Weights of a small image classifier.
Model: 1.54M parameters, 24-pixel images, arch vit, activation gelu, layers 12, width 128.
Training: muon at rate 0.026, 8200 steps, batches of 128.
Rows from block 5 of a small image classifier, named by matrix and row number. Rows with one number belong to one neuron. Each number is 128 + 24 x the weight over its row's rms, rounded and kept within 0 to 255. All counts start at 0. Numbers have three digits each. After the name is the row's rms in percent of the matrix's.
Before each neuron's rows are labels from the 100 images, of 14976, where the neuron reaches its highest value: "top examples" is what is common among them. Only what is clearly more common there than usual is listed. The data: capsule endoscopy frames (Kvasir-Capsule). In brackets: how many of the 100, against the usual share in percent.
# fc1: MLP up (model.blocks.5.mlp.fc1.weight, 256x128), inputs 0-63
# fc2: MLP down (model.blocks.5.mlp.fc2.weight, 128x256, transposed), outputs 0-63

top examples: finding: ulcer (38 vs 1.6)
fc1.144 137:139134153156115110097153128157136120154115099086110183104111151136123086112103091105106141086135159141119124125123117140159119134115136118136152116130162146107145104123115135109132150107117105
fc2.144 125:103096123127156131146112113115115091101131061097171103106111095126096135146155107155149076145171129173095117108127172116163131138140155160134178117132103130127117123114131151117130110157131079

top examples: finding: reduced mucosal view (41 vs 6.2)
fc1.201 116:133180133120109130118123134073112133101102119136093134139123170115065159158144081137127112142112144138125152131149132117174142121106099115119072118111081130105152107112062100067127091127116132
fc2.201 108:114134111110149102110133099134142098153127144161138080173118091117118113115145152139112173119120090152087159175140130081114118123139138122106120162145098113156106120166127078104120134106153126

top examples: finding: ileocecal valve (29 vs 8.8); finding: pylorus (28 vs 3.4)
fc1.21 130:072093058120110109164125096072126110151126098148117107097076134130133175117148113113118163133125126142117142090081137136154141147147132150145092103160145134152132139104130148109175115169126143
fc2.21 114:087150088128124140149127119119121113169148141156183109128123112106103141115156124134108105140089114128073132121129123126165122098113128134135153165155133106113129136116141101150147122123107140

top examples: finding: pylorus (40 vs 3.4); finding: ileocecal valve (29 vs 8.8); finding: foreign body (26 vs 1.6)
fc1.218 134:111190100128095107139131185115117119135130194110106117075144136149144146124146084117114109154134125113097142098145092154136138160117113130110144133127106126107134111125147169112177139142154108
fc2.218 128:087126129133104124106118124165121127111130115127148123109136140137123097131094148168152056118160098175144128113127145116143124117136129108116105106146130178130122143095122122144112072176124146

top examples: finding: ileocecal valve (25 vs 8.8)
fc1.1 041:116118107140098108119139140160123082134142098163144097140094177097104162119166135159114129099117131125175101117131110145172121149121157110139100121140136138109123093124166122113136097104111125
fc2.1 038:129154103136120131123095115161055100124175086159127099111066122136100138152121127146171142136122154105129107154124118119131136129167138118140117155132120094144114132136151130125132118131104098

top examples: finding: pylorus (27 vs 3.4)
fc1.175 138:146141091155115165138131102155115129141147134145118129141141197144137131111112133137140098134168111144098152110142131137142141125160143105150134160084093133087107104139079111106121145125145154
fc2.175 115:132140152108138128136152153081112163145123121094139146106142113132102135099112091151101095145137117106116130133092119138098130109130117095075201140099100124135146146120126124181118120103120135

top examples: finding: ileocecal valve (53 vs 8.8)
fc1.68 047:169123153123098108081136107127116115160127143114088133137121124097088144138146079146096121082122111145156102126127102167133150110107164127103143104122145142090115129122106123103140191178126178
fc2.68 050:107108118131126130172139128113134106069149128123171123125114093094109104166100165123131141112161122092134096154126094132107161080125135147117139115100128082148113115135149120120130115123111166

top examples: finding: pylorus (45 vs 3.4)
fc1.181 076:106157111124126123079141098136137175095157119117071139155103114144110123134131122117140134160120109105091132103137147187147130149103145106126131153167130131124114138096125136150136147166171141
fc2.181 070:119131132118096105141132151098119110148126148110148115125156101124137146172118115150166098085159119109143128120128132100140118158125136120123130139110143095148108160076099138123100133106089123

top examples: finding: angiectasia (42 vs 1.8)
fc1.10 082:114135127112122126169150136076143121101134102139143081160136139140133138126098157150104122105121136128112142100161119146128172102155130090102111116141121132140145138142144131097070134108161135
fc2.10 079:107091104090128141117103109136160143145101106146121130092118126133155153134112131107110119108113129124107133108186148141130077123096123127147117112137126134138162110120139158104105113097097094

top examples: finding: reduced mucosal view (25 vs 6.2)
fc1.233 040:160119149144130121097156138148105145122162150117088101124100121119131107131129131162125132169179088176090086125100123153132106105157138123147133114104135084119121120129124083110113113163132147
fc2.233 042:195153122156107132096136181121099078112120165131112090129162073112181161162121134140089092131136142102140088156110104143140137150141096121127109149160159144149141162121133133151120109133137091

top examples: finding: ileocecal valve (47 vs 8.8)
fc1.138 049:133128110110104087116162134146161164123145138125107125156109154100144139105090132122126132119146143141122128105124161110141091110139090130139154131116129119065165122173099117078144105112143110
fc2.138 064:169112162139119091094115127166173129129166143135138147136115133143148121108130126189107129151121150152138176147105101160137148161154119122100085141092129129141136125128100088076119126111081136

top examples: finding: ileocecal valve (38 vs 8.8)
fc1.77 068:151091078095121127128130141107117128109123122096125135155141169117155117108146108125078137157150131183088137109116133079135148103114105115111142118099139135109110162151162098116101098121137148
fc2.77 082:126115142124117103096168147113150121129100110109102073121103180143159126142139139119148095125158139145098126118130083115138129116088132164138171151135122103111107110127167135145111113131144115

top examples: finding: ileocecal valve (53 vs 8.8); finding: reduced mucosal view (42 vs 6.2)
fc1.172 138:111146104169102085097141103076116113164172127111129117124155107132136114155129105136160108096146164162093125091137100138142094151143139120165124116113142132119159054118090139077096140130115148
fc2.172 119:124163132144128128133130113137135177107145143163112146102089177160164127162134130144128100125102124201134128152067130146100118153128120126159099131120121136160106124119128129186111163162122111

top examples: finding: pylorus (36 vs 3.4); finding: ileocecal valve (33 vs 8.8)
fc1.166 059:143127100060125116124136151083108156159148132145115144123139090138087090126130132108116131163125110120164131142146134147083098137179144098110145089138135177100116080125120128109116129103102129
fc2.166 066:092122108127148137130110128119122154135109151139114108103131127125131176118168135112103121150108089113138143145148129080136111092118184198157146127095133163146106126095090164159168110137093156

top examples: finding: ileocecal valve (37 vs 8.8); finding: reduced mucosal view (27 vs 6.2)
fc1.33 055:127086080136126120122161130084108130086126116159094132138147102102159139159161090126156130133111086147132169101129091126120200112128117130136135091089112152114163172120139149113152130153147151
fc2.33 064:119131108156133140147085140125121092146125165167132163129108104137087201131109159103126109125163137144120159159125079108157148140093117128185167145144160119100129181145164149163129109107108126

top examples: finding: reduced mucosal view (64 vs 6.2)
fc1.149 089:107143123100123125125147139086162086128125088132113128156130096139166144109138129129152098143127125114118132146109129173152145119137155120144068107121105147148124122136161126164100115105157138
fc2.149 102:121086160129156144116151142137128164107124113139115109129136089137137137123142113140106119166123121140142113079134121096123137104093107149135118080109087133115116143107082133107139128093073136

top examples: finding: pylorus (60 vs 3.4)
fc1.143 086:116129120148120115122150133158176159122116121134101183089097142132100155136108138099156094113144142098137135121102137155127117115173148122137127111092142136118135130155121121119116152154160097
fc2.143 088:117134171109155147116134142087167172126149124103160132097113108139153099107163140170135105098129110142164138136165132143124106130139092124121117140106098138131124109140105135125100146100129095

top examples: finding: reduced mucosal view (52 vs 6.2)
fc1.42 107:141160116131139124116171201100115165133112103119110105118099159147147124110180110168115108116125168188123124101110119104099120131147132131110132124106151058136117076127112169089125107138109141
fc2.42 101:105133138122097158135095124157171170120077145113104090123087133161116103134092130121162163129106101133112149112121153140145101124124137084086119118154171162101125072109098132187133119116134119

top examples: finding: reduced mucosal view (25 vs 6.2)
fc1.61 088:136120110116143132111141136148105140133145103112152075155103130150107144113117117129127131126105122115135141116121127132102123136105090145125140137125131111076120139120129107109147145135143143
fc2.61 099:106116122133116107115151083148149125146140144121118088106146119116134112096116137147084106130115138101128098146112118127096123139159163132142121106137140117161158187127177096161133145090141163

top examples: finding: pylorus (39 vs 3.4)
fc1.38 056:124145119075141113114160107122102096124098110094101100145147088127146129161101144098097124186157094133114155175140170130096146129162142100152107138155099108109138094150135139126135122114093110
fc2.38 063:118141098145165097092112124150101124131102131105143126122137115119139152144145148138135147106129100170109124157182096132169141115128154109088170140118128149161101174131126112126141155103110067

top examples: finding: foreign body (32 vs 1.6)
fc1.100 101:081140144159144082121125117143159101165134085126122112131110133117170108141118151096099158132170113146080137123146124130135103191093100130125117130163171150104124122114151137141122152105182119
fc2.100 108:125138127126062141132159155140135104135134103107132113174147071103111136071126115137107107114122081141143103158140107159107149138094123125163144090118156131127144123104102135143106130137102147

top examples: finding: ileocecal valve (37 vs 8.8)
fc1.209 114:125145132099124122143136110148103145108161134118128141146104165149114089094129109130100158106148133145093093118166089153144146156123150131141107134160091149096148114158108174132095144155125159
fc2.209 105:083134143141128151135105104126118155116112145176100132160101114090120121117125091148079112095139111110137108135108118125152097114091097084098107128156133116113090118116124111105140110142158120

top examples: finding: pylorus (29 vs 3.4)
fc1.163 091:146126123107098110141101148121121118143108101139119173186102148132134149139110116095106131104132110105110144107088103169103169139115183142161151138109172105114160102157115157157161137140145137
fc2.163 104:125138165121160141137135123121072159097129118141108111117110110112094150078111131129121148123119087143093114120145095128155131155124106102099141104129120158196090149101110127158151163121146105

top examples: finding: reduced mucosal view (41 vs 6.2); finding: ileocecal valve (40 vs 8.8)
fc1.152 074:058136127160141117111133130141121135126123108142122116078113131136190097166157090107117099137120103118131120162150118088142167107152137131109157127081108078086148060145140122133133135130129155
fc2.152 085:129137173095125112134167154098146117131144124126130162131117188080129150094077113161119121139160088141094123143155099118092138078144147093153138144156124143098138102103086121129141130134134124

top examples: finding: pylorus (33 vs 3.4)
fc1.60 077:135147141084155118124140138060154145164096140137131107142178127120139110145110104087148137151167137163126133135134164136104124150144124148150129129090161126098167137155105123113123116164117161
fc2.60 070:101119095134144171125122104104109128120119189108107119104109133146120138084142154151143177177138115108153154136170114139090154085165112142147123149135159119159101128116147103170127138145142099

top examples: finding: ileocecal valve (74 vs 8.8)
fc1.44 132:139120098141106146138161124154127099148093107147103128143117115135088165112183163172097128118165136155149135139201114113098109179134135112129132127159150094138103123137092106121105118079131103
fc2.44 118:100124140137127151146149142131138116117104131146125134139084130119150091099111123148141100127125136132150143138144120151141135116131115130137129155101102118119135079077170084056092120056132146

top examples: finding: lymphangiectasia (37 vs 1.3)
fc1.164 104:097118112136129129135105134152152144141156138139140181162108138146132088106113136119098131168156100150118138078095119136131134148141169100111116126079150138088096148099119110138109118133163159
fc2.164 097:152090142118122121101144143134128142134174106143129133104099154112130106156146117135136131134104151147121115163127134152104138127078135095139176140135115157128142129116146093199133102127133127

top examples: finding: reduced mucosal view (78 vs 6.2)
fc1.246 068:088135109129118143140151135114143139153122101124134144117093150153133134117148154162132140103129108145135142104095193132150127092133167092152124144100117131109117149167131153102108158149136185
fc2.246 070:100130131154143088153159139104061136112123133130101169061122122127161132171163119153109110164165154133166151121140122111158159096119133127174158118113174108125149114122142155131131134134121075

top examples: finding: pylorus (45 vs 3.4)
fc1.173 102:109131138128099090124181142102122118159131142145091082150129142110077173130145147103099121133121140110163110122124157089147131110142127098132092133121185109086132101162160118157140169126109134
fc2.173 114:095115131130113112106117166131130169133142148118148139143155110163132116131113155125124140104160124121122131137107183113101122108110108178191113159133136106103131133135125104089115146143136104

top examples: finding: pylorus (39 vs 3.4); finding: ileocecal valve (32 vs 8.8)
fc1.212 056:132118136105120122132163129161116149173113118160108163150114128098146125147092095135145126110101075148141186136100150100127152088138157094089113106159161175132130143102139132142149106119179156
fc2.212 058:183134089109151174130118114159125135151103124098163133095126134078166085118110132106177170116154124186133139097126176134138154110121096106117134151186140120154146109127087145103131136128104135

top examples: finding: ulcer (74 vs 1.6)
fc1.53 159:114124112129165117129125146156157140100136125136122130141120111155154134134133154124100130142135132127167111127100150147168144115179134058145154095149135178078090144125161150126124122171118111
fc2.53 139:099136136134134122134134117161120124128109131217148143158130125129128123104163154139157152144160132113133094115147100134156145146123124069126168096165119157114175134082119160070134127113128076

top examples: finding: reduced mucosal view (28 vs 6.2)
fc1.147 058:099111098153133078114156098109076172152092145105124118131131159135109138156147134125139108119130127155126135119135126093139076164140145089107119136145147178113146089153106127131093148100100157
fc2.147 069:153127157129132139128129124096137134116111143151128135137183110096170143106128132156195105124147085151124108128149136146136141134111114101153140115165102121114090127160141121140134139105140118

top examples: finding: pylorus (40 vs 3.4)
fc1.231 131:112111115112126161086149148109116140134136086109104126134133132140089148117156116114158121082164142135145147144163138123172137123130142154156154141108109145104102086149097156150124116129131119
fc2.231 130:134092133151113149134124149131133133132148108133094158132099113101080112153125109092169123111127129146086135154188115131111109120102124129199108172161157153148128102133135113168143123137123081

top examples: finding: reduced mucosal view (32 vs 6.2); finding: lymphangiectasia (25 vs 1.3)
fc1.94 088:093136126129083134081200168140138103118142170135153093117123140136127147129141130129152101099150137132127098121146124127150130127122126108127103110161130131077153120142107162120120145086146122
fc2.94 101:114111172129121103105125153162126122090133138105112110087163115108162129128153159133125121078129091130168097137164135147081140138159115164143137147107145112160146142089091126192151158118093134

top examples: finding: angiectasia (32 vs 1.8)
fc1.74 098:130148111132144126123137115133101103087116115155118097163083135184174139112142116111158117168104103133080137119124140136129128132111161117108121112157163143163105120183093108159115144109126107
fc2.74 106:139120173110140155179137109120099168108139148155159159157162114149066141111114135178134126132134156141142115130099171123127121168122126111130111156135142100096106159081169081116138179101107076

top examples: finding: pylorus (72 vs 3.4)
fc1.19 122:116150097131120132095119166111136125137116131101119132116129117140098168129159099140136158146152132146159134153145141118078107133175136118085187123115157156111115137160097128147148123119110087
fc2.19 123:103135175160130138118122118137150206168132136097146149119101124163125134125140150129125093139142129124142133120108149140106130119156121145185148138133145128119207129154096108094156117160104107

top examples: finding: ileocecal valve (48 vs 8.8)
fc1.229 100:135119095113161157136150165120116139108164140116119124094133100111133122107116154158128134140177131129148131133117177136182135167080117069106126111086127093124132104129163125154118152152139112
fc2.229 110:113128117119114167122168144095174142139083160100138166151142122121142113131105134123100092112139123133157100122113129119144137094136135129189133131120107103086167132120087155151150158130160102

top examples: finding: pylorus (53 vs 3.4)
fc1.30 138:135101120128128119118116128119124159136138140153187149171140180120133084103134104118156113113187137118116103108131160123097103165139114098161158112136140124096139119110121138140104100148151131
fc2.30 122:150103089119124149133111062105147162105094140109163113165106125120093125113140127124138110129134111080100140135124129160101144142130150096085180104119118113110109181118160109162131134087118102

top examples: finding: lymphangiectasia (38 vs 1.3); finding: ileocecal valve (28 vs 8.8)
fc1.210 113:121132134146189124088109103116161052092129154119133114099078121089140091134125131125116143122167084131144097125108128153139134172120143100195117080129136076144151124146115156110090124115144123
fc2.210 112:133150124134128146130150119112120114098135136119123140157146090119151144111134148146149158097185178138150108167115121167145142112083138091127093142155121115125129114112141117171129090152126112

top examples: finding: ileocecal valve (88 vs 8.8)
fc1.199 107:140141126140142167132121099124145163145158079144125105120097167117124099134111145163102117108113143138160149078136103169132120113092152145139106136130106156072153130130089141086121146157125114
fc2.199 111:122140123141118156126138087119111079129135143125129120181123153127111129145091140128119101110134126190118127138113111063174187143115145088154158148120119128126100103126134108138107123113101113

top examples: finding: ileocecal valve (27 vs 8.8)
fc1.0 034:149129125115153146110155118136104134096094094176144141146101165119110174139096084100126094163148138135146112144132075161127162108151116124137079149129142143153173130115110155132087163101093110
fc2.0 040:164139145135117100135122125145132126116116105119135155160092113144086110137181090199126126151137133152114196147115138146098148149099112120115135092119081135127120122132100107113111136084126127

top examples: finding: foreign body (26 vs 1.6)
fc1.16 132:148083076147139115112137100142121176121150119105143131142107114147082171135067147086100113159136124148138169118109110131118147151138182116093117133135149150118124111152115100128157068121124139
fc2.16 129:123129182134137142155143141135114165164137189056138126135137122091132134102125099125145178115121112128146117124101141172139148093122132111166145108137105111127123121120127114143129123129121082

top examples: finding: pylorus (43 vs 3.4)
fc1.18 123:138153105076096124110072126146149127182160143134117112107127133116144114099122082137143141112136132128052121091104123167090182167181148092144091132122142112121135129137158126138137139164135107
fc2.18 113:139123099146133127157112166140142129110116138102104106129116116161119131126093102100125063147118129141119131099101140092127113103112122100175101129091166168196117132121078109138138117125117143

top examples: finding: ileocecal valve (45 vs 8.8)
fc1.232 120:104135142168107164101141153134119119148133145153108126099120097134143085138167126154077148136137143148126159128165137119086140100168117106154099103110135122083123136096120123145165130086128129
fc2.232 117:139160156149121106176146106087104182133122121120181173121160165154094152122126110117156104135091164110130111159109142100156159145138113131134131132114169116106139149123135124087129116135112085

top examples: finding: ileocecal valve (33 vs 8.8)
fc1.167 108:147153115106127141150157157100112171153153158167133128149129138143159110122130105109124117188156117134077159143134131133098114160192108108141153119115144146132131163094081125142073099132116100
fc2.167 103:153093099133157120156110125178148070112147144118126162139113081142178153100152146130173139100116146124128122099138170103112163130150136132138138076142105105190135133123110131110133119130111140

top examples: finding: ileocecal valve (55 vs 8.8); finding: reduced mucosal view (37 vs 6.2)
fc1.83 155:155114146160113141144153141097153120113126099144122133104138117133178130121092111131162153135118134119084135102160117107133122166112169113113169097082098097157096081122117141149140135134119133
fc2.83 148:138122109154150147113145092108168109153122149162087143141139140136123108148140149127102150134140132158124137135123145103108105157132136072115164136116123117142152142068080113134138114094120121

top examples: finding: ulcer (60 vs 1.6)
fc1.39 147:112140086162169135121115132113114159132131124166118150122114138160142108141108169127124122104128139143158105089184152141154165155140085102118101076109161155101074142126139120099148121116143170
fc2.39 129:120096182132152133162096132140124113120139128118147125118140163133153129116113127085107191099114107102120136144079116158151146126127130099168121126099125117111110132156092156054118128086119070

top examples: finding: reduced mucosal view (42 vs 6.2)
fc1.11 102:123144105121170105114122146115139191135131087143102101153131153141116139176126106148101106106106129134126125145165152134158138100152142144149173133113173103105157099155093131121122127151128101
fc2.11 096:114090116102117103137158159104119142124112080129150115175155154135156123125176131101119125079122095185172100138106105127163121134123091170128147166153126150161101100087089106133089091149190130

top examples: finding: ulcer (40 vs 1.6)
fc1.99 130:143103130154153100086121142152116152134092120157084151156148147136116164137121122125113114132124169136125124137088133110102147141103113101139135090143116125113146143113105146131151159145157131
fc2.99 114:144150125105155150137111138118157141153112146127111126129076120119109116153101114133145089146131121116142130149125083111124097093182117129141102121131151115130121136126135161166142093165143095

top examples: finding: foreign body (46 vs 1.6)
fc1.51 098:085129077149117129116107115091137142154156147147133065100090127122137125161176104130112125104139086141118117121161155128129139131128149117091084115110153121126148145170161166112112143118118142
fc2.51 103:134137120154120111138079094145144132155143128097148129129104143104143118101150104090120096151166145110158093091199140122116097137130147117170115161125126109133117126132180111139101114154127117

top examples: finding: foreign body (33 vs 1.6)
fc1.103 091:138162113120130134153134045133177123138132136120128135125127136136125123132116136116141155145091093156148114129156174094133115114117178080118174132143157087104134128154130105088157145168142098
fc2.103 089:130094132145110156098121135143144121124155166120134138116117136080117161154179152117139101125149114114128119087125163113104124116101145159102128098144152110134142120140052132105131127140141107

top examples: finding: lymphangiectasia (41 vs 1.3); finding: pylorus (34 vs 3.4)
fc1.20 125:093128141163126130092135110161087092120135098089176156128082121160109110123139113131120147101122097148143126084139136136145144149109157135146107116150149137128095100147130133127080145133170149
fc2.20 120:114117092123077144171110173183117128133098140118112129175147123144136129107159126115126136118162119107147085134162150155124134131164122117165116152121139177115113145113145098120107185122121100

top examples: finding: foreign body (32 vs 1.6)
fc1.130 081:146111096125132127103101186127143174195147058135112107122126145138102155154121119141127133104180138149127146151087135084141096127173096163151130130122161117156126123088141159139133100152145100
fc2.130 098:136151109121148089129125137107156147146130180165125136141152139129116123150165121107108158165102105136143098148106161131114137113109152165146139152107156136118156047141153150088109099142133148

top examples: finding: ileocecal valve (43 vs 8.8)
fc1.27 107:139103106127151098132114173116152167149129118097108105133142130098154133197102118119132098160123148118118121118096106134142131113136150133158071127124143092094125118120135106131146132112162140
fc2.27 122:116165141125132125163133153129096115117125102127146086078127069140126088124166152159166101136127130065142132121115113086126139168136153124157113114135107161134115156091107120163097157134126133

top examples: finding: foreign body (34 vs 1.6)
fc1.89 102:157133064158142118122129114104152160143095080139090116096104122124106142148121143117105132105109086147119094129139184162139108080143179128145098165084099164107174147141118166113085169156140155
fc2.89 114:088177150129094126130123123170168134094070132148115114154134124116075105105103116094119075113110173101141127135131102107117085108153142122166099146118103140141147160180166141129127118120143099

top examples: finding: ileocecal valve (51 vs 8.8)
fc1.225 082:161111103086122106099115125104150137136123131121095171109103127112113159127128124165171130106137153110131139105132139112103135140137113139146128143102136135055134119173116113105114123110154184
fc2.225 086:158121130078098136145132108119123119171130125133126130126122109141137143139120139131110110101143103114126158138142175139130167102131063117151164097103106068100172154104147141110127138092131143

top examples: finding: ulcer (85 vs 1.6)
fc1.178 149:124131128113171139101095159133131147136094119159113142143122135138177144139148136121100134123133174147146143099110114086203123142130137106146140072128180157092156160114141151089195144110130087
fc2.178 134:160154123122151151094113150143144123140117100160146078125140153133142122122137118135121138133132122117136146107097123150160142089095145064166170138139129099119126080106145141118159104084108052

top examples: finding: blood fresh (26 vs 0.9); finding: ileocecal valve (25 vs 8.8)
fc1.25 141:137153098109123154139174151109085101114141126101125159141152146156106133129096098109126104139147116100123084111127123133185148129125113102119140145129154141109113139133119190113139162129122184
fc2.25 131:109124154121110145132115112103138161151102172127123089154170129158148150115097117109150106121138125161120091137096114106148164124154102108145119087143115140123131097085132132063123165124108114

top examples: finding: ileocecal valve (34 vs 8.8)
fc1.36 112:077108126146112127153150119110105139159083131143141128137158142123119120123141103137161150092142079158105109138129109174164139093144141083104144127147165076162143119130115150104163131115132123
fc2.36 118:115122118111155119076133110145159128142151122115085131100144128096128116116117154115122098165113155103126162098109161124124118140134113134116153176095127153142124115113146153172101099148161133

top examples: finding: ulcer (62 vs 1.6)
fc1.240 126:110146123085162096139132180153156121145138126148111152117110149154141144156117131125069131135136122096097189092129172155139091113126121071127133161130153128105150135110140110105162114143154138
fc2.240 105:109126105084146133129150134146110122136128156118159126113123117114078120149135133123086082103116167143154159134124134132154137147104129175095082168126131173133117170113103151108169118108160043