python train.py --targets=["finding"] --norm_position="pre" --head_dim=48 --bias="all" --qk_norm=true --inner_norm=false --patch_size=[4, 4] --width=128 --optimizer="muon" --adamw_weight_decay_other_params=0.01
Rows from block 2 of a small image classifier, named by matrix and row number. Rows with one number belong to one neuron. Each number is 128 + 24 x the weight over its row's rms, rounded and kept within 0 to 255. All counts start at 0.
After each neuron's rows are labels from the 100 images, of 14976, where the neuron reaches its highest value: "strongest on" is what is common among them; "colour at peak" is the nearest of a few named colours to the mean colour under the peak. Only what is clearly more common there than usual is listed. The data: capsule endoscopy frames (Kvasir-Capsule). In brackets: how many of the 100.
# fc1: MLP up (model.blocks.2.mlp.fc1.weight, 256x128), inputs 0-127
# fc2: MLP down (model.blocks.2.mlp.fc2.weight, 128x256, transposed), outputs 0-127

fc1.218 [114 127  95 115 128 150 115 168 114 105 136 117 135 134  99 104 135 138  81 126 128 112 157 106  65  96 116 130 158 149 167 123 105 161 173 189 123 112  90 104 165 157 182 111 140 151 157 134 137 123 145 126  91 112 106 131 120 162 102 148 101 137 117 163 150 116  92 166 168 103 126 148 138 118 109 129 120 101 119 106 151 123  89 141 120 142 141 116 149 146 125 104  94 127 125 172 136 137 118 142 132 159 136 117 142 132 146  82 100 140  92 105 112 123 133 166 133  81 111 140 148 162 173 129 120 104 119  93]
fc2.218 [155 122 104 120 112  77  94  93 122 117  85 137 122 103 173 101  89 148 145 120 129 117 163 107 106 103 129 148 123  96 142 101 128 146 152 143 103 114 126 127 110 136 141 122 122 142 154 134 136 124 146 118 122 136  83 128 111 143 109 146 121 146 121 150  98  77 119 120 127 154 146 116  49 132 104 104 147 169 114  96 126 146 119  75 148 129  95 120 125 144 138  97 119 133 174 124 106 155  80 102 158 117 123 122 123 139 155 120  96 144  93 111 181 104 149 135 133 172 122 109  81 121  95  98  98 109 153 109]
strongest on: finding: ileocecal valve (51)
colour at peak: orange (41)

fc1.220 [136 149 123  86 132 146 135 152 160 127 108 168 153 170 139 144 124 152  90 114 106 146 102 114 167  81  68 118 130 158 164 139 105  83 116 116 127 153 126 107 133 139 124 134 149 143 127 106 103  91 183 154 130 125 111 126 142 165  85 134 155 161 112 159 170  79 178 163 142 106 152 108 152 125 136 168 110 140 137  79 159 115  96 115 134 115 138 134 127 130 106 139 136 119 127 133 136 152  84 142 122 100 134 105 130 137 112 111 157 145 105 119  89 135 116 121  94  86 126 115 105 110 137 116 175 119 122 147]
fc2.220 [122 121 131 114 155  95 198 162 127 154 133 136 107 130 128 118 111 110 127 152 139 104 106  81 141 149 119 144 109 140  98  98 157  67 115 151 129 137 132 126 102 144  90  83 120 117 114 129 150 166 142 143 105 125 166 139 109 116 116 161 155  91 106 158 141 122 150 133 134 141  59 110 112  99  92  70 147 106 128 120 141 129 143 151 111 120 119 137 132 146 146 123  95 128 159 126 165 123  96  99 113 142 171 122 131 144 141 132 171 169 154 131 163 145 117 126 136 157 119 136 144 113 168 152  93 160  86 141]
strongest on: finding: ileocecal valve (31)
colour at peak: orange (42)

fc1.36 [144 103  81 113 135  82 110 130 152 134 113 142 133 114 102 132 147  98 114 149 126 157 104 106  87 120 120 120 179 150 143 141 114 143 135 147 124 103 120 139 129 130 133 162 173 138 121 114 126 130 168 104 122 145 143 143 113 149 138 101 144  69 162 132  73 132 138 150 162 131 157 119 108 134 135 108 118 128 119 152 117 100 103 126 126 110 184 150 102 110 116 158 143 170 177 120 155 142 102 162 124  80 102 111 128 131 113 132 138 110 124 154 156 141 123  78  91 124 145  62 137  91 113 149 168 123  95 165]
fc2.36 [ 84 133 100 139 139 123 164 144 110 151  95 105  88  96 135 136 168 170 141 155 155  97 144 130 103 127 133 140  97 143 149 121 117 119 133  93  90 156 101 132  86 147 143  99 126 127 108 168 113 157 166 157 129 104 168 118 133 122 131 103 172  85 111 118 116  89 162 125 121 111 124  70 143 156 118 107 122 128 137 102 131 143 132 136 122 113 154 151 107  88 145 119  94 105  99 119 165 144 103 149 100 151 144 103 128 138 122 148 168 111 110  76 139  79 110 118 106 140 147 108 131  90 120 149  89 137 137  94]
strongest on: finding: ileocecal valve (35); finding: pylorus (30)
colour at peak: orange (65)

fc1.32 [123 139  92 138 146  94 122 154 148 148 126 180 123 117 125 138 139 178 121 141 162 160 174 149 117 106 141 142 143 132 145  88 127 119 147  92 120 144 152  89 150 166  98 145 141 174 124 111 124 134 178 116 107  94 118 113  81 112 129 102 149 145 128 167 138 158 137 112 111 114 133 101 168 115 120 138 136 143 167 126  79 146 134 123 102 114 134 152 123 109 102  75 108 156 111  76 136 123 121 140 115 116 110  79  96 114 144 157  95 131 167 144 104 155 121  80 103  95 117 127 131 112 125 170 144 104 140 137]
fc2.32 [103 138 100 151 125 112 169 117  97 107 126 139 121 144 100  95 140  83 171 128 179  94 145 155 115 144 174 150 145 103 138 146 146 129 118 161 104 155 100 151 114  99 142 123 132 130 145 134 140  99 114 151 151 147 146 138 134 108 112 151 121 153 145  99 101 127 114 124 124 161 105 137 105 138  71  97  80 123 144 128 154 155  75 100  81 107 160 155 103 136 151  87 156 136 181 133 134 138 130  90 158 140  74 144 126  97 136 145 124 168 131 126  83 116 101 129 143 122 154 134 108 140 135 143 116 145 124  96]
strongest on: finding: foreign body (30)
colour at peak: grey (38)

fc1.181 [ 78 174  75 129 120 143 112 153 116  77 113 123 137 150 123 119 102 122 106 106 131 120 122 152 154 167 116 160 150 112 112 118 133 142 177 155 102  98 130 154 147 177 157 112 148 129 147 109 122 126 140 125 118  99 120 162 106 125 138 119 143 151  84 121 121 160 112 119 101 118  99 118 153 130 113 128 155 100 118 124 116 149 124 123 122 109 103 127 130 115 125 134 129 130 111  91 130 105  92 166  77 146 156  75 116 128 158 123 149 112 134  93 107  84 130 123 129 129 191 144 161 159 162 184 148 142 180 140]
fc2.181 [113 146 138 166 138 137 145 123 164 111 129 126  88  99 139 120 164 142 124 114 117  98 151  95 121 170 113 157 193 112 132 124 168 145 106 152  95 134 126 135 104 127 105 144 147 160 130 130 116 161 111  88 153 141 143  98 158 136 110 118 146  97 107 133 160 174 131  93 149 154 134 135 145 158 179 115 150 139 128 105 123 117 114 142 146 104 150 110 135 164 143  93 137 129 163 139 140 129 163 153 143 159 139 140 206 119 126 142 139 123 154 134  95  93 116 138 156 114 103 105 150 111  80 148 104 108 131 181]
strongest on: finding: ileocecal valve (31)
colour at peak: orange (31)

fc1.223 [122 137  96 169 149  99 105 157 139 159 144 119 144 112 133 174 102 105 125 110 130 119 132 157 113 134  92 108  96 158 113 140  85 110  88 136 145  93 144 129  82  94 133  98 160 117 142 113 144 121 125 127 123 125 104  96 122 109 145 108 197 145 121 118 127 159 140 116 161 162 135 153 127  67 148 116 119 132 136 142 151 136 113  91 156 153 109 136 175 143  88 136 137 142 107 118 140 104 153 172 123 148 127 137 112 129 107 114  92 118 205 110 149 116 140 152 155 128 117 150 111 138  97 107 103 177 150 125]
fc2.223 [120 164 122 135 112 158 158 107 155 127 125 156 141 144 122 155 146 129 163 149 105 126  98 188 147 116 151 108 127  89 193  88 146 166  83 138 114  87  69  99 127 123  69 114 113 124 157 142 154 144 106 131 181 127 113 100 141 159 106 108 131 153 143 112 149 118 144 127 151  96 113  86 153 118 161 138 154 116 128  64 135  89 121 160 139 133 127 141 125 119 108 114  93 135 100 145 125 130 141  91 142 121  99 112 111  98 122 151 166 145 134 109 138 135 151 152 134 155 118 136  91 121 126 116 132 136 126 124]
strongest on: finding: reduced mucosal view (54)
colour at peak: orange (37)

fc1.213 [144 177 140 116 137 128 135 120 156  84 143 159 129 135 154 144 148 169 128 125 101 136  93 147  91 122 117 144 119 151 120 142  87 132 160 138 119 111  95 129 118 128 108 128 120  90 141 128 152 135 169 105 146 132 138 109 112  75  92 115 124 157 104 131 160 107 148 120 161 114 146 137 135 132 115 126 112 142 112 109 121 140  57 142  79  89 164 151 137 132  96 164 108 120 114 170 132 106 162 159 158 120 104  89 119 160 151 123 126 118 174  78 112  81  85 138 150 148  97 124 141 121 128 146 146 139 174 111]
fc2.213 [156 123  81 139 178 159 118  89 168 126 172 146 146 134 145 131 118 137 143 122 117 139 128 165 171 169 123 101 129 115 133 144 122 109 108 114 157 152 125 123  89 143 164 137 169 111 109 118 116 143 152 108 116 132 118 129 151 164 102  97 145 125 123 130 114 141 179 143 109  90 138 138 128 107 125 137 123 126 165  53  94 122 150 174  98 147 138 164 135 128 135 154 127 164 140 127  83 195  86 111  98 109 119 153 123 115  94 137 140 125 151 102 145 124 136 133 123 150 135 156 135 134 148 110  85 108 137  97]
strongest on: finding: reduced mucosal view (25)
colour at peak: orange (52); grey (26)